From a checkpoint of a small contrastive image-text model: text encoder norm layernorm.
Rows from block 2 of the image encoder of a small contrastive image-text model, named by matrix and row number. Rows with one number belong to one neuron. Each number is 200 + 30 x the weight over its row's rms, rounded and kept within 0 to 999. All counts start at 0. After the name is the row's rms in percent of the matrix's.
After each neuron's rows are labels from the 100 images, of 14848, where the neuron reaches its highest value: "responds to" is what is common among them. Only what is clearly more common there than usual is listed. The data: photos with spoken descriptions (Open Images, Localized Narratives).
# fc1: MLP up (encoder.blocks.2.mlp.fc1.weight, 288x96), inputs 0-95
# fc2: MLP down (encoder.blocks.2.mlp.fc2.weight, 96x288, transposed), outputs 0-95

fc1.100,089,218,256,191,249,178,204,136,230,213,220,227,178,198,189,172,194,271,228,221,216,226,208,160,175,170,166,168,198,190,209,197,198,226,183,191,218,237,171,187,262,167,196,169,194,161,199,203,190,190,187,154,186,241,219,227,195,222,200,207,193,223,171,261,220,238,151,221,186,177,201,184,155,158,239,229,211,221,171,206,203,132,205,192,179,204,219,238,157,274,170,131,170,235,188,202,237
fc2.100,103,212,189,180,203,231,224,188,256,235,195,234,184,239,251,204,217,185,248,222,227,160,196,173,160,200,213,268,222,147,195,211,199,246,228,207,197,238,222,224,191,126,158,167,219,173,216,198,230,209,198,215,158,210,201,236,258,218,267,170,255,167,239,229,192,234,172,200,222,212,165,170,180,184,187,200,239,189,182,146,220,238,201,204,171,186,188,211,190,218,201,261,225,214,156,195,251
responds to: text has "black"

fc1.179,118,196,193,240,186,210,187,230,189,177,271,190,150,164,187,166,231,179,195,204,187,211,177,194,195,276,195,256,162,202,239,174,189,174,177,213,206,184,216,218,207,230,171,210,236,215,203,126,265,175,193,200,193,224,193,213,156,248,219,198,127,214,187,200,224,188,229,177,225,172,159,216,222,197,198,223,196,221,184,209,215,232,224,222,198,168,187,302,220,259,206,213,193,206,144,208,239
fc2.179,108,198,155,227,219,140,219,167,232,207,241,185,230,157,227,186,180,192,220,225,229,231,205,212,237,247,171,243,181,199,212,197,210,132,203,229,264,166,229,171,225,227,210,159,179,231,187,157,206,181,157,206,265,224,211,171,208,204,234,189,211,241,188,223,176,198,217,213,225,242,137,231,200,168,148,197,221,224,204,132,194,169,229,206,186,192,203,238,172,138,160,214,174,196,177,230,174
responds to: text has "trees"; text has "sky"

fc1.113,084,193,178,251,207,185,210,184,183,155,194,199,201,193,203,144,215,182,191,205,247,191,234,196,190,171,185,301,198,202,180,155,219,207,180,212,197,204,155,201,241,203,225,221,228,196,217,140,216,240,180,191,250,187,245,195,269,194,196,193,147,208,154,208,213,249,184,183,255,197,238,178,185,189,212,218,234,240,183,243,218,168,229,244,168,182,145,158,166,201,143,229,231,235,204,210,188
fc2.113,092,200,190,219,180,248,234,188,217,192,202,204,135,140,214,176,205,185,180,235,230,206,163,232,218,160,210,237,189,152,163,196,203,241,210,216,173,199,193,183,211,183,144,200,227,257,213,210,168,181,252,180,184,131,221,200,147,188,192,193,208,132,259,214,249,184,155,250,249,217,171,181,171,197,242,208,213,179,143,160,206,150,191,202,186,188,168,194,175,245,217,195,216,194,210,171,228
responds to: text has "wearing"

fc1.206,109,228,214,209,198,165,185,191,199,221,278,203,172,229,230,194,219,203,188,218,187,220,178,169,190,214,223,125,232,139,235,189,146,245,182,219,214,221,186,246,176,267,175,181,224,190,230,221,190,185,197,218,198,180,154,211,224,247,174,154,192,220,203,251,153,188,212,171,165,225,238,213,200,217,230,233,242,266,227,139,217,218,173,251,238,172,194,220,177,239,204,223,230,203,186,173,188
fc2.206,096,248,209,191,210,197,220,153,179,255,206,192,167,210,227,203,186,245,221,217,178,232,184,203,232,188,149,212,227,199,186,182,118,213,249,195,133,194,158,181,215,220,236,217,211,191,226,230,201,192,181,226,174,203,182,181,223,179,187,185,215,245,157,271,191,118,166,213,163,277,158,184,192,239,192,161,177,237,247,257,194,201,199,207,220,235,179,165,208,184,207,195,209,216,217,185,184
responds to: text has "plants"

fc1.7,093,180,211,190,206,152,196,230,206,219,235,257,224,205,234,151,203,213,218,231,198,229,243,231,207,244,166,212,189,190,225,149,205,201,222,185,156,185,218,147,186,160,149,145,192,164,164,217,108,249,192,207,228,188,159,189,199,227,247,203,162,167,195,187,193,190,213,230,227,243,177,177,176,235,169,188,207,200,195,216,169,210,204,236,196,179,210,224,218,215,156,203,195,255,121,153,182
fc2.7,099,194,137,220,191,217,122,195,259,186,163,218,250,193,182,208,198,191,240,174,201,212,226,151,177,163,179,161,211,203,206,186,214,228,225,167,196,157,267,209,203,174,153,182,229,219,200,227,226,197,212,196,204,241,211,196,251,182,182,208,208,198,222,166,182,218,239,208,171,197,156,235,237,159,179,220,204,248,185,240,174,181,203,164,148,176,192,163,119,245,178,177,206,189,243,181,247
responds to: text has "sky"

fc1.194,105,209,187,224,190,181,201,192,182,209,161,167,170,227,151,190,130,199,230,235,219,195,207,191,136,174,221,132,176,179,199,226,175,214,107,189,149,185,247,154,192,229,172,188,233,218,208,154,194,136,213,176,245,203,247,172,209,213,178,143,184,124,245,171,180,213,200,184,234,184,229,227,194,206,184,237,202,209,214,222,206,191,214,215,211,216,169,217,191,215,180,208,227,180,164,219,245
fc2.194,098,190,220,183,227,224,244,190,197,228,171,232,170,196,166,188,178,211,237,221,244,223,224,182,231,198,203,201,236,198,223,226,227,163,215,190,190,240,169,227,176,208,174,222,202,192,244,208,279,205,190,178,226,201,133,267,180,196,169,212,192,165,197,240,248,201,200,207,205,223,270,174,220,216,179,179,212,136,181,200,172,163,217,156,129,199,140,176,222,159,226,205,214,143,154,182,220
responds to: text has "trees"; text has "road"; text has "grass"; text has "plants"

fc1.268,116,218,222,173,221,211,171,191,225,202,198,203,205,218,195,183,194,193,234,185,174,219,234,176,224,210,226,216,171,201,226,201,237,191,213,204,195,225,201,223,205,200,199,228,206,229,224,181,316,200,238,223,225,201,166,219,172,206,304,221,126,178,218,245,207,211,173,192,220,239,187,187,175,238,180,217,222,213,215,164,206,207,184,223,196,244,173,274,187,199,217,214,112,219,142,196,247
fc2.268,117,208,199,197,188,190,214,162,175,244,230,246,243,201,211,187,161,218,168,149,261,238,174,192,157,173,204,207,177,243,151,127,178,177,250,209,162,250,158,208,216,177,187,216,188,200,219,182,219,230,143,215,260,173,185,180,195,139,163,212,267,140,163,219,201,202,225,213,194,234,154,203,208,198,170,203,199,155,222,213,250,179,232,226,188,199,205,199,183,193,193,181,183,156,184,173,207
responds to: text has "trees"; text has "sky"; text has "grass"; text has "plants"

fc1.193,086,183,229,168,241,208,218,240,226,165,173,248,221,196,197,168,208,211,188,255,177,194,221,190,251,184,203,249,207,220,196,203,213,177,158,208,177,225,141,259,195,212,232,203,167,163,207,192,183,240,192,167,274,213,206,126,153,162,239,212,198,200,209,174,240,226,190,223,201,225,228,208,174,225,196,192,185,190,280,196,193,204,215,208,220,259,200,223,258,172,171,206,146,180,191,215,258
fc2.193,079,174,154,203,266,166,261,162,235,223,173,172,196,199,173,229,192,219,155,223,189,217,190,215,186,220,187,221,144,158,200,202,217,213,158,199,152,187,246,180,158,203,170,185,181,195,196,184,220,158,224,171,180,184,227,167,180,241,181,206,173,163,214,233,186,184,151,239,153,216,216,145,198,244,184,216,168,203,201,265,170,133,183,233,221,206,198,193,235,153,257,188,184,219,219,204,151
responds to: text has "sky"; text has "water"; text has "buildings"

fc1.147,085,245,172,161,219,175,227,175,174,167,183,192,161,181,151,157,212,174,190,232,201,174,180,160,194,185,229,175,177,205,250,205,221,182,213,195,201,190,189,231,189,201,198,175,164,183,164,193,187,178,198,236,216,186,243,208,259,226,147,244,188,197,202,198,161,200,239,129,220,217,231,159,200,209,171,163,209,259,259,210,203,171,218,188,150,175,196,264,164,216,202,136,189,229,194,129,159
fc2.147,109,247,193,210,178,197,168,211,185,192,235,178,161,232,179,177,229,182,254,224,191,198,178,188,215,239,227,211,199,146,204,189,171,209,174,166,198,210,239,217,201,255,187,226,198,183,200,192,214,221,234,115,196,227,192,137,150,181,223,187,216,165,127,161,265,202,206,164,198,218,208,211,237,255,170,170,166,160,203,185,247,213,148,138,175,171,215,204,185,208,166,179,160,237,206,219,186
responds to: text has "grass"

fc1.222,098,145,160,129,184,189,187,185,185,218,230,179,220,173,211,154,208,127,174,158,214,158,207,199,172,192,209,230,211,186,206,237,190,286,192,235,201,156,231,201,216,190,181,169,218,182,145,188,179,182,175,227,132,228,204,206,197,208,161,229,282,221,190,222,205,202,189,201,170,199,197,214,230,220,177,165,213,205,192,166,163,176,238,226,199,200,206,222,219,264,237,216,210,163,140,210,171
fc2.222,098,220,244,216,186,212,155,210,230,202,202,205,269,176,209,247,219,227,204,176,195,191,219,224,207,228,176,235,260,173,234,198,148,143,191,189,170,222,206,203,229,178,222,240,216,182,203,174,164,139,214,225,183,242,217,166,244,186,215,243,171,251,176,212,156,224,123,240,176,177,183,226,195,214,236,236,239,152,180,244,218,214,182,181,180,237,183,188,218,198,175,168,260,236,203,187,175
responds to: text has "sky"

fc1.213,132,219,223,196,180,194,235,226,249,187,238,209,154,239,137,215,190,212,257,221,231,123,198,215,223,208,224,213,200,174,175,173,297,215,178,163,216,223,214,148,219,208,204,227,178,192,216,224,138,172,176,159,224,193,202,212,211,192,167,164,168,242,195,185,198,285,217,191,191,214,193,200,199,202,135,202,203,165,207,187,195,142,170,173,202,229,267,171,197,197,210,207,221,185,209,185,195
fc2.213,116,213,234,201,189,196,228,188,133,197,213,202,266,163,222,217,167,213,207,213,239,225,155,211,199,234,147,166,186,199,188,181,191,199,200,256,166,164,191,237,208,172,197,206,271,142,203,172,224,166,148,245,206,187,238,191,209,238,131,199,246,198,183,201,199,202,235,144,186,239,165,218,170,243,198,222,191,183,208,224,213,227,203,237,179,218,198,236,191,197,240,196,279,253,198,194,182
responds to: text has "plants"

fc1.201,121,212,168,196,193,212,166,172,212,211,183,194,220,173,239,195,221,172,223,180,185,316,195,217,191,156,202,207,212,225,224,229,178,155,207,189,200,236,187,209,205,206,210,204,206,210,192,244,372,187,208,190,200,182,209,221,193,190,193,205,182,171,217,237,213,157,166,203,188,218,180,201,214,160,211,210,218,212,196,240,177,272,222,191,210,212,150,204,183,203,195,166,186,207,205,199,212
fc2.201,109,232,201,178,233,199,195,165,143,151,226,216,220,199,190,187,196,182,217,199,224,262,220,230,223,252,153,184,198,226,204,236,252,247,193,231,227,162,190,248,210,189,152,214,216,166,196,194,196,179,216,244,240,168,227,214,141,180,157,205,237,212,211,223,182,206,250,166,235,227,237,247,201,195,189,234,202,257,225,184,171,220,211,230,200,191,233,189,232,145,278,198,231,165,215,196,164
responds to: text has "grass"

fc1.173,131,199,188,221,170,199,195,153,300,181,147,192,219,212,161,213,196,196,290,212,217,173,235,191,162,186,202,204,221,207,153,124,249,201,184,197,192,182,158,150,207,207,192,208,182,202,186,190,151,202,158,205,256,214,220,185,189,213,160,196,158,217,199,209,201,229,181,212,159,214,231,200,244,210,133,185,175,219,212,242,235,165,157,141,217,206,190,222,206,204,198,186,211,201,239,171,227
fc2.173,099,254,138,196,259,195,163,219,141,213,240,229,220,240,163,178,170,207,164,180,214,237,178,172,219,218,162,184,152,271,173,171,235,174,154,223,229,199,204,235,207,185,156,196,196,230,212,178,172,157,245,237,178,165,212,228,231,236,181,174,195,190,212,226,236,212,245,222,184,194,208,187,198,170,189,156,228,211,188,189,207,163,246,221,175,165,214,217,250,203,186,196,252,163,215,210,149
responds to: text has "grass"

fc1.133,094,202,158,191,202,200,141,185,171,187,220,182,204,193,162,187,203,216,183,152,176,219,240,191,189,255,192,190,176,214,233,188,236,180,199,172,235,202,167,198,218,230,118,218,212,194,158,185,237,211,156,155,190,255,196,251,200,204,231,175,193,218,173,176,166,199,236,199,215,151,209,141,197,244,152,212,197,196,180,185,219,171,223,193,154,231,210,168,276,197,216,220,216,204,143,131,148
fc2.133,131,221,180,229,189,208,147,247,162,216,167,206,232,230,200,195,160,203,235,174,164,174,230,219,153,174,190,229,172,171,161,164,154,193,206,244,161,246,223,197,183,212,228,178,187,205,225,242,219,184,143,242,191,235,175,179,170,227,160,138,198,215,110,226,190,188,165,186,184,210,188,184,225,216,214,185,204,229,239,193,218,206,193,227,235,180,208,157,224,168,246,265,176,235,244,208,183
responds to: text has "sky"

fc1.154,091,235,180,178,224,223,227,191,197,158,200,234,167,178,165,194,161,201,243,199,209,260,199,194,227,161,190,216,179,232,238,233,237,192,167,177,194,253,214,219,258,222,247,215,180,187,157,204,174,184,186,167,261,224,240,182,223,200,142,194,165,179,220,155,180,230,150,208,225,230,251,219,149,216,141,177,179,187,198,205,180,150,200,205,239,164,232,201,237,219,220,241,148,181,203,191,157
fc2.154,091,206,139,210,215,240,229,197,171,192,189,237,149,209,200,234,239,181,129,256,248,215,239,206,169,227,212,163,200,175,205,165,156,188,204,204,186,151,212,214,239,158,235,188,161,203,185,176,264,209,196,226,236,236,201,162,185,181,202,176,220,192,239,224,220,222,203,237,221,242,251,231,163,234,231,231,196,213,159,256,218,178,165,224,180,207,216,173,196,178,180,230,232,211,170,262,172
responds to: text has "sky"

fc1.245,103,113,175,177,188,189,195,181,182,214,224,223,201,250,236,156,180,211,216,276,198,193,245,181,192,202,207,202,204,213,202,204,178,178,201,214,251,223,175,197,186,268,259,193,226,201,183,217,211,206,213,179,203,233,244,190,216,180,218,196,205,216,185,230,220,198,151,210,157,231,245,207,213,167,208,132,179,229,187,196,221,200,208,188,247,294,203,158,146,144,214,258,194,205,181,175,208
fc2.245,107,185,220,233,187,201,219,146,234,216,182,186,249,206,220,252,212,207,229,181,177,191,248,181,231,167,210,254,198,195,227,232,202,232,212,162,235,199,187,122,155,170,191,237,204,271,223,205,162,200,168,218,155,201,195,209,224,239,183,148,221,170,212,173,192,206,175,232,253,218,222,222,171,159,170,170,202,191,214,265,184,168,143,202,221,200,238,169,181,150,209,163,240,226,201,236,211
responds to: text has "black"; text has "white"

fc1.33,081,222,257,249,220,141,207,177,184,233,216,172,182,229,249,240,180,198,202,141,173,222,204,203,195,228,203,159,204,156,285,196,239,196,243,185,156,209,222,178,196,220,138,199,181,228,179,192,186,239,187,211,204,264,221,236,158,204,250,192,197,209,237,231,158,276,213,210,207,205,181,224,189,190,201,248,168,206,232,202,197,161,187,192,188,201,205,154,218,191,157,169,165,214,221,178,233
fc2.33,096,171,204,182,212,237,236,168,210,181,193,194,212,239,178,231,166,231,173,209,172,205,234,212,148,222,160,192,259,164,154,185,168,157,179,152,140,222,192,224,166,220,167,184,202,238,186,258,191,215,264,159,231,173,199,178,199,219,204,209,207,163,184,236,245,187,174,159,206,192,239,219,214,218,230,179,231,186,181,274,188,232,217,177,178,180,187,249,214,211,224,198,225,282,203,160,200
responds to: text has "wall"

fc1.230,101,203,209,233,170,240,227,187,211,135,189,201,251,183,239,232,199,208,249,262,161,241,172,231,160,202,163,215,202,178,220,186,194,156,206,237,139,200,162,258,154,225,229,176,194,176,148,167,170,198,201,203,247,138,230,187,179,210,205,195,180,206,197,263,205,182,148,227,201,190,222,187,191,240,215,207,209,154,231,189,140,214,197,220,186,224,186,216,181,158,192,174,242,183,215,251,214
fc2.230,100,210,174,184,193,150,144,209,204,196,201,189,200,195,152,221,193,184,199,174,222,241,224,218,192,184,182,250,228,208,161,258,132,232,190,174,197,268,212,174,198,176,224,159,238,255,225,212,223,217,200,213,132,219,245,156,175,181,224,152,195,196,194,189,169,209,190,204,215,174,153,222,185,240,237,210,214,220,210,211,224,191,206,197,202,204,171,169,149,162,202,95,202,212,159,236,212
responds to: text has "man"; text has "woman"

fc1.281,100,202,185,151,149,203,214,225,174,222,231,170,252,190,224,186,170,211,213,191,168,213,212,204,203,217,225,167,199,192,191,92,204,203,215,158,206,180,189,238,162,204,216,214,224,149,167,233,222,138,215,201,187,186,261,163,265,197,225,167,167,263,164,243,225,256,199,186,223,137,182,165,198,212,192,215,188,235,172,216,156,153,183,191,197,243,201,237,205,200,172,206,193,187,216,196,202
fc2.281,106,167,230,207,204,219,187,174,160,213,179,229,203,211,243,168,252,223,182,193,233,209,208,202,209,201,161,160,148,230,188,199,157,195,194,198,184,230,209,176,234,247,205,211,138,208,141,166,161,249,200,227,188,165,195,153,254,145,212,201,224,238,193,212,208,223,160,215,189,233,221,205,246,253,198,239,247,224,210,205,203,202,164,184,201,194,153,208,210,224,183,274,185,262,181,243,254
responds to: text has "white"

fc1.168,116,191,229,182,196,213,231,235,161,209,172,223,216,181,196,250,185,178,217,177,167,233,232,221,150,193,202,227,223,194,229,103,212,194,189,231,203,196,147,134,146,175,205,237,235,182,137,253,207,161,186,193,203,224,207,225,233,215,201,149,193,228,176,230,196,173,140,194,262,160,188,217,210,231,248,219,234,219,188,185,234,189,212,278,232,187,196,192,207,170,212,179,209,192,200,196,207
fc2.168,101,153,206,135,147,223,208,211,197,184,223,180,202,195,225,179,176,274,173,185,244,238,220,170,200,198,192,219,226,208,211,197,192,203,208,230,149,173,185,179,206,204,189,192,215,208,168,205,166,229,249,159,169,169,171,271,131,190,242,164,190,211,195,234,230,168,208,183,155,219,202,180,220,197,230,163,178,196,187,165,228,235,215,147,266,182,149,185,189,137,150,239,230,198,196,211,199
responds to: text has "wall"

fc1.42,103,203,157,175,183,207,201,187,128,175,202,174,193,228,251,137,217,180,202,260,166,216,205,171,195,243,195,178,171,177,244,195,128,213,202,254,171,195,190,239,176,227,148,150,249,215,168,203,216,183,243,168,196,230,142,205,186,247,198,244,214,230,205,189,156,211,220,198,221,234,184,182,206,220,234,222,180,213,171,228,201,184,244,273,226,178,196,198,195,222,211,156,192,221,174,164,218
fc2.42,093,219,174,218,191,189,155,186,248,185,153,159,206,154,212,213,223,197,177,140,229,200,206,154,208,226,217,235,223,136,172,217,214,212,126,246,214,228,165,199,214,173,211,193,229,179,190,195,197,224,201,255,210,201,214,149,225,257,176,260,166,221,170,201,191,243,227,142,210,195,186,187,182,164,230,168,207,193,212,164,192,191,196,196,232,225,223,222,207,208,164,125,231,153,171,233,158
responds to: text has "trees"; text has "sky"; text has "grass"; text has "plants"

fc1.214,112,193,140,194,203,188,195,139,193,179,215,188,213,194,254,159,209,212,169,159,210,211,210,199,210,204,259,254,178,175,198,180,243,218,169,181,172,182,238,219,219,197,163,168,208,211,128,164,290,223,201,205,187,195,188,176,190,207,215,203,152,229,217,160,234,192,179,164,212,225,181,170,229,225,217,241,250,204,177,158,222,197,208,189,213,199,208,249,177,253,242,149,243,179,235,177,255
fc2.214,115,208,232,225,175,231,199,154,147,211,196,206,217,165,240,172,219,193,163,155,252,189,243,213,148,194,167,187,196,276,192,161,206,181,195,230,145,198,244,185,206,194,193,172,224,208,221,188,225,163,172,219,203,189,177,170,230,164,235,185,156,239,162,176,199,205,187,238,241,176,224,263,230,214,184,218,148,190,124,208,214,231,194,214,169,187,191,180,191,185,155,189,156,209,259,178,160
responds to: text has "trees"; text has "sky"; text has "grass"

fc1.177,090,137,187,166,209,139,161,121,180,246,221,162,197,223,164,148,167,227,182,200,219,213,229,245,198,230,168,208,208,212,182,210,174,183,215,186,231,246,227,154,222,219,172,205,214,211,186,177,226,166,201,164,214,263,215,187,254,200,178,134,195,202,220,242,203,174,212,205,204,242,197,199,180,270,165,252,216,198,177,212,207,199,204,197,152,200,175,229,207,230,156,183,196,246,220,154,185
fc2.177,115,258,234,235,241,228,210,221,176,209,233,178,206,200,205,203,177,180,199,223,142,171,232,186,201,169,209,196,228,160,185,110,262,204,175,228,187,234,216,180,188,189,231,191,213,251,204,233,175,275,216,277,214,177,181,216,212,188,180,223,173,211,201,215,135,265,191,210,188,197,195,224,185,220,228,204,197,226,220,230,213,173,190,218,193,180,221,238,200,229,174,231,200,148,173,149,143
responds to: text has "trees"; text has "sky"

fc1.187,111,200,164,192,171,218,193,192,184,235,186,187,193,191,270,160,242,188,155,203,150,202,185,242,209,252,164,220,170,196,202,227,168,222,239,242,211,149,239,236,255,199,198,212,196,150,168,173,148,150,207,195,188,169,176,220,170,174,166,141,170,188,156,246,161,187,218,175,223,207,147,168,224,200,242,177,164,204,234,175,191,230,191,195,189,220,183,227,178,227,223,221,258,165,240,210,217
fc2.187,106,138,207,189,230,220,220,220,201,184,198,181,183,214,202,194,205,241,153,224,151,149,175,178,153,168,205,204,173,168,222,176,187,164,223,263,232,146,141,194,215,152,185,216,176,173,217,230,167,169,192,257,193,159,207,258,210,261,203,183,212,239,181,188,267,188,198,199,226,216,230,201,189,161,141,212,168,213,139,222,194,187,160,197,187,213,255,175,234,177,196,223,183,194,172,207,217
responds to: text has "plants"; text has "grass"

fc1.90,083,199,183,137,183,221,182,215,262,219,185,146,171,202,203,200,159,165,213,236,214,164,166,191,213,236,183,255,233,151,215,172,209,194,183,240,209,158,181,210,190,218,208,195,246,147,229,182,253,247,213,204,221,241,171,197,187,249,195,217,195,152,171,152,212,153,246,151,226,216,152,165,186,237,149,192,194,207,213,184,170,245,211,206,197,234,157,186,194,191,165,181,134,209,189,184,196
fc2.90,089,154,222,248,203,184,198,230,167,214,207,248,182,209,180,216,177,221,186,153,188,187,196,199,184,235,214,197,207,203,238,258,209,180,129,216,189,216,192,206,144,166,227,194,206,123,208,192,219,203,215,194,237,215,233,185,237,200,237,160,223,189,181,257,180,199,163,154,177,163,178,187,173,223,238,142,195,183,223,202,198,164,270,202,168,169,186,251,199,146,214,158,197,219,175,244,140
responds to: text has "sky"

fc1.264,104,211,205,230,192,196,241,204,208,175,181,177,209,199,133,190,189,224,161,142,209,235,175,165,220,209,168,187,176,221,159,195,235,180,179,212,181,148,232,191,248,201,204,195,184,194,234,270,220,195,171,186,170,195,243,216,165,213,288,178,171,208,234,231,192,176,154,195,219,206,210,122,232,213,226,217,179,239,250,215,178,172,198,179,177,200,194,230,147,221,264,244,168,241,179,187,205
fc2.264,100,189,240,187,214,228,180,196,243,226,159,199,203,160,228,240,166,161,209,201,241,218,132,238,194,185,215,197,232,139,228,270,149,187,234,173,236,240,158,230,224,239,209,177,208,220,173,193,190,179,151,214,153,191,169,256,222,217,199,203,160,240,172,241,181,192,212,189,217,201,209,199,210,209,210,220,176,181,208,238,227,174,217,239,184,172,222,165,194,283,231,202,214,233,166,155,181
responds to: text has "grass"

fc1.11,097,177,255,151,205,178,215,177,219,185,193,223,227,235,196,238,175,188,187,122,185,183,240,204,159,191,149,135,231,178,161,210,249,202,216,175,217,191,198,226,200,184,220,247,176,200,190,197,194,187,227,166,173,179,243,232,193,159,176,181,160,234,182,236,218,176,156,174,191,212,149,181,208,219,284,226,242,251,162,220,188,220,158,160,226,212,183,189,234,226,194,149,173,179,214,181,208
fc2.11,100,238,226,246,174,181,168,183,179,185,153,179,216,215,232,229,186,200,224,173,180,184,193,183,243,207,192,185,148,246,226,177,203,220,226,217,177,213,201,217,182,191,215,209,153,198,186,227,235,254,196,161,167,238,224,157,220,195,284,148,181,189,246,151,203,180,167,177,227,174,192,184,198,173,215,105,223,210,184,130,170,265,217,194,197,180,189,150,165,182,187,220,187,221,203,181,203
responds to: text has "holding"

fc1.151,095,196,198,177,238,158,141,195,149,220,167,185,246,202,149,175,227,199,240,241,205,173,181,210,199,191,202,183,208,150,203,190,205,216,233,232,216,183,181,228,263,214,228,191,184,165,230,246,175,153,203,217,201,229,250,164,227,236,211,199,160,185,167,233,186,182,144,176,218,197,225,192,199,205,251,176,225,288,203,228,179,188,276,224,176,211,219,170,201,210,232,199,187,234,249,185,245
fc2.151,112,198,207,194,228,165,201,207,163,188,207,199,219,230,130,243,223,200,178,213,226,178,119,179,219,284,191,178,181,221,243,163,178,210,209,181,204,153,186,191,203,180,201,198,193,220,222,199,190,248,170,185,163,186,196,223,177,188,219,201,151,173,184,208,195,227,176,200,130,238,173,194,201,218,272,245,167,175,191,174,182,266,155,176,190,175,217,143,199,233,179,193,244,196,134,182,191
responds to: text has "white"

fc1.279,100,200,239,214,228,190,193,211,153,155,225,185,206,191,188,229,214,190,192,241,172,220,183,217,209,236,215,182,195,228,266,207,149,186,223,222,201,168,212,182,191,203,186,225,225,208,138,244,209,174,168,169,200,171,220,147,212,168,215,214,209,126,207,222,167,248,251,199,188,188,157,224,221,268,158,201,178,221,211,191,195,210,205,204,207,213,217,275,239,186,158,240,172,294,211,170,174
fc2.279,106,197,178,255,141,216,194,216,182,211,213,260,180,205,188,205,165,197,201,187,149,222,226,175,169,208,225,162,210,159,202,215,218,196,201,238,231,226,240,236,214,172,211,183,192,184,222,225,228,163,245,242,169,211,214,228,135,224,171,276,226,183,142,183,234,145,154,153,179,170,186,197,181,213,155,218,179,223,185,203,175,148,180,206,205,254,211,179,164,183,167,218,181,192,225,139,232
responds to: text has "sky"

fc1.189,093,230,159,221,196,150,216,155,217,218,195,198,226,214,194,200,143,228,231,214,173,219,263,167,275,198,201,185,221,207,226,246,257,176,157,190,211,184,202,213,245,238,211,257,231,162,179,194,120,232,217,161,219,211,179,191,248,238,176,191,202,177,189,157,195,196,182,180,155,192,169,167,195,205,198,230,183,243,192,157,229,207,214,245,207,180,121,190,206,216,170,224,236,182,210,211,201
fc2.189,102,199,225,188,194,203,161,266,214,193,194,191,176,192,192,201,159,195,196,223,192,242,235,198,135,234,219,188,209,212,157,207,176,160,210,246,231,202,190,255,234,153,203,229,177,178,154,124,129,203,181,189,234,226,137,159,256,201,182,207,164,191,207,217,184,159,196,172,205,243,168,175,201,213,177,199,221,178,231,186,131,193,223,169,171,230,194,144,202,189,158,220,152,202,220,193,212
responds to: text has "wall"

fc1.169,105,179,222,219,222,212,245,220,134,194,182,197,185,226,223,181,216,247,254,264,207,191,177,239,198,219,235,214,144,181,173,161,188,136,196,194,206,181,176,182,188,255,198,223,229,219,206,215,183,194,224,183,228,193,146,179,236,215,187,151,166,223,157,221,176,172,178,133,209,199,214,169,210,177,211,192,181,152,188,226,233,214,196,207,147,195,208,230,109,167,196,181,215,183,166,144,172
fc2.169,116,217,171,191,212,169,181,200,213,205,165,213,250,180,225,240,169,215,211,182,204,259,204,191,177,183,215,241,162,138,200,216,161,185,239,155,161,286,162,205,202,230,213,243,219,257,206,253,157,194,187,257,177,195,206,209,166,196,189,156,267,218,161,188,175,223,207,177,209,171,179,191,179,215,237,212,206,196,166,214,240,188,229,216,227,242,135,185,177,153,193,220,176,204,208,239,170
responds to: text has "holding"; text has "woman"

fc1.223,098,182,234,254,175,222,235,201,158,202,198,185,190,240,240,150,210,261,143,186,190,198,223,183,194,192,159,125,170,192,229,286,227,242,209,171,179,197,181,241,241,225,175,235,184,206,216,188,237,225,200,202,190,191,259,197,179,247,259,219,217,229,226,253,193,162,215,150,214,201,226,183,195,226,165,154,162,226,207,214,228,167,213,237,185,204,184,217,203,217,194,191,162,183,215,180,231
fc2.223,109,263,228,244,170,220,175,221,235,248,225,207,155,240,237,222,193,212,167,178,215,139,194,226,228,219,206,185,188,256,197,183,190,187,205,178,211,191,200,226,254,219,213,221,230,225,206,172,167,158,195,189,211,163,239,178,188,207,184,189,225,299,175,158,209,204,163,170,154,220,201,223,209,199,169,167,193,167,207,217,254,220,230,207,267,204,203,246,192,203,134,201,241,173,206,165,223
responds to: text has "trees"; text has "sky"

fc1.95,106,181,178,260,145,187,157,226,201,139,218,137,181,181,134,203,206,185,250,192,160,200,211,209,209,172,210,215,182,133,182,175,131,224,210,200,223,231,212,168,193,266,198,161,251,227,152,204,206,227,224,211,179,174,245,221,215,208,168,204,206,247,255,171,255,214,174,222,190,204,184,173,201,205,142,199,188,195,153,196,220,178,214,231,174,171,189,225,208,201,231,187,221,178,164,186,181
fc2.95,102,150,204,189,239,186,221,196,157,177,220,217,202,233,212,216,183,231,190,177,244,178,233,160,171,274,243,235,192,247,183,166,252,235,168,183,176,229,208,226,197,166,138,163,237,192,197,202,174,220,200,172,163,248,193,244,159,154,190,178,212,226,251,199,198,200,226,160,234,213,225,181,194,176,269,212,188,213,170,172,262,175,178,217,178,210,221,206,236,233,170,170,233,166,235,181,202
responds to: text has "lights"